Weights of a small self-supervised audio encoder (BEST-RQ).
Training: soap at rate 0.0026, 5600 steps, batches of 64.
Rows from block 5 of a small self-supervised audio encoder (BEST-RQ), named by matrix and row number. Rows with one number belong to one neuron. Each number is 128 + 32 x the weight over its row's rms, rounded and kept within 0 to 255. All counts start at 0. Numbers have three digits each.
After each neuron's rows are labels from the 100 clips, of 14976, where the neuron reaches its highest value: "strongest on" is what is common among them. Only what is clearly more common there than usual is listed. The data: acted Russian speech (Dusha).
# fc1: MLP up (model.blocks.5.mlp.fc1.weight, 384x192), inputs 128-191
# fc2: MLP down (model.blocks.5.mlp.fc2.weight, 192x384, transposed), outputs 128-191

fc1.189:190073193168125079173092145137127106104144079141209094119138133129134143107124122164127217118143140120135098101141143140166125104135184087113169166140135177161065180116132104120131180093163115
fc2.189:135175021074107134063102104091105078145139149166181177129134098118150145123085098117170109106103122144140132174086124075104112120129081151157166123102101078121189085098185138124149079148114089
strongest on: emotion: sad

fc1.264:086103095108186071137041115091071109188091129171142104104086097093133086169156106140056115127117163120111096151057120067167120098126177117138131161135096137132153141096078187102111175160177084
fc2.264:130172181115142127176118135152152097141094169149133190131119144149129164074159136135095172082170118118155138135139113142127175093155123138098106065186145070135154116097130121161116177089168056
strongest on: emotion: sad

fc1.227:102098144108068087096138159126117121137142144058127084164105135135102143169077140159146149186145161128104067161090099073127143104107141140111212097129113128182150106080108154147098140189115092
fc2.227:136183105094128095123147093163122137137190091112121083168104076116111167058199143147166148069143131132147190090124135115081203151165140128083128171167131135151123147204126107092134146093142136
strongest on: emotion: angry

fc1.326:049123138125085098158056094098080155159130138105148151126139107139143145117124142123119123140142143102148125126090161208158132118111174068150150160135162158160086180113179163117089141121150079
fc2.326:106118102117180152127177132146089058122135110132139103143156188139133157094056088182147183134100099105157094166164200144111131190122068156095128166134136090111142080117114108121137125121095157
strongest on: emotion: sad

fc1.81:110125153077153129066126130104121149123147107112145132133182118127121100102210204177076092081080175119142140118124108125131134145153126093148151162108133132147111109136076117112163113203121072
fc2.81:136145135129131159105135173148189129139120133202115193066086160108110146150179144124135130084170103095133193181103116129131061103161105130128055134110113134130070148125128116137101079132134128
strongest on: emotion: angry

fc1.102:093119128115092161132098117110155111139165086181123154085140092113148155135115128154091129142123174119102125110076146096173080088152149136128109107120203097087152102160092143109152178135231130
fc2.102:099089147127109157105121099108128119108152099113164132136101124111165186063160127079138152134166111211177127151119123151139173152069103094095126123128120102162136163124170120158140109143076170
strongest on: emotion: sad

fc1.111:128140110144116131172101162126153112084074175115046115130185124127164142145120067120109172109148198145177113123135150136135160093115183098052123152092082100157117196142134133132079093154145191
fc2.111:107138096066111113129161104085105081166115160166131188107174081145118166148143120138155105119142125083088119133098121114107140120142136087131070189096138152191094084084156164142133141105119095
strongest on: emotion: sad

fc1.61:093062150162160077139176164100175131129158071122137129160128160177127093098114120074143136136141175133147134158104108183074150089076115128100128084104132137117183131151103107121139115186097138
fc2.61:123161142094083143091077129101102118210126236159096120137131160089091206119147143110137150097129088153129112100170172150161124155155101130126136105135121185163089112130138069100148137105153137
strongest on: emotion: neutral

fc1.314:118116145148191180036068075135096121102118131125133130140072170131156142112143117185120149095116173136096121114120187083145110121131116081116108056102137214120140157123153163110103104100191148
fc2.314:169088052177113113127157129124106149072117099126098122094164155111090089154120188126105181146149115153170116165112086207124162143122139138174136141167118123173159154122103158106132120130119109
strongest on: emotion: sad

fc1.291:147120120125071107100105160148109127100142151093096040133102152101061109125131115154088156121157137103118111184116155078110159184179135153130191125125170142175130146123149128127127217172073175
fc2.291:131133101151135093125107086087112152115110063066115113087140135088075125091122090181069095154134107161155128092156137126093121092097199132136113167094128076102148133126082182115140095109098147
strongest on: emotion: positive

fc1.353:069171161146102133125094098154077097096128105163145144114122148145125138123125172124169124133167137106156120158175122153072133182126138147138171104099187147146138181190182184115123166129154083
fc2.353:088083113186095148165127148129128124175143181103134107075126129126190109162129097113084136084130111105192130134146138103234117117132143143127120125160120130128078112045161121126160155106114147
strongest on: emotion: positive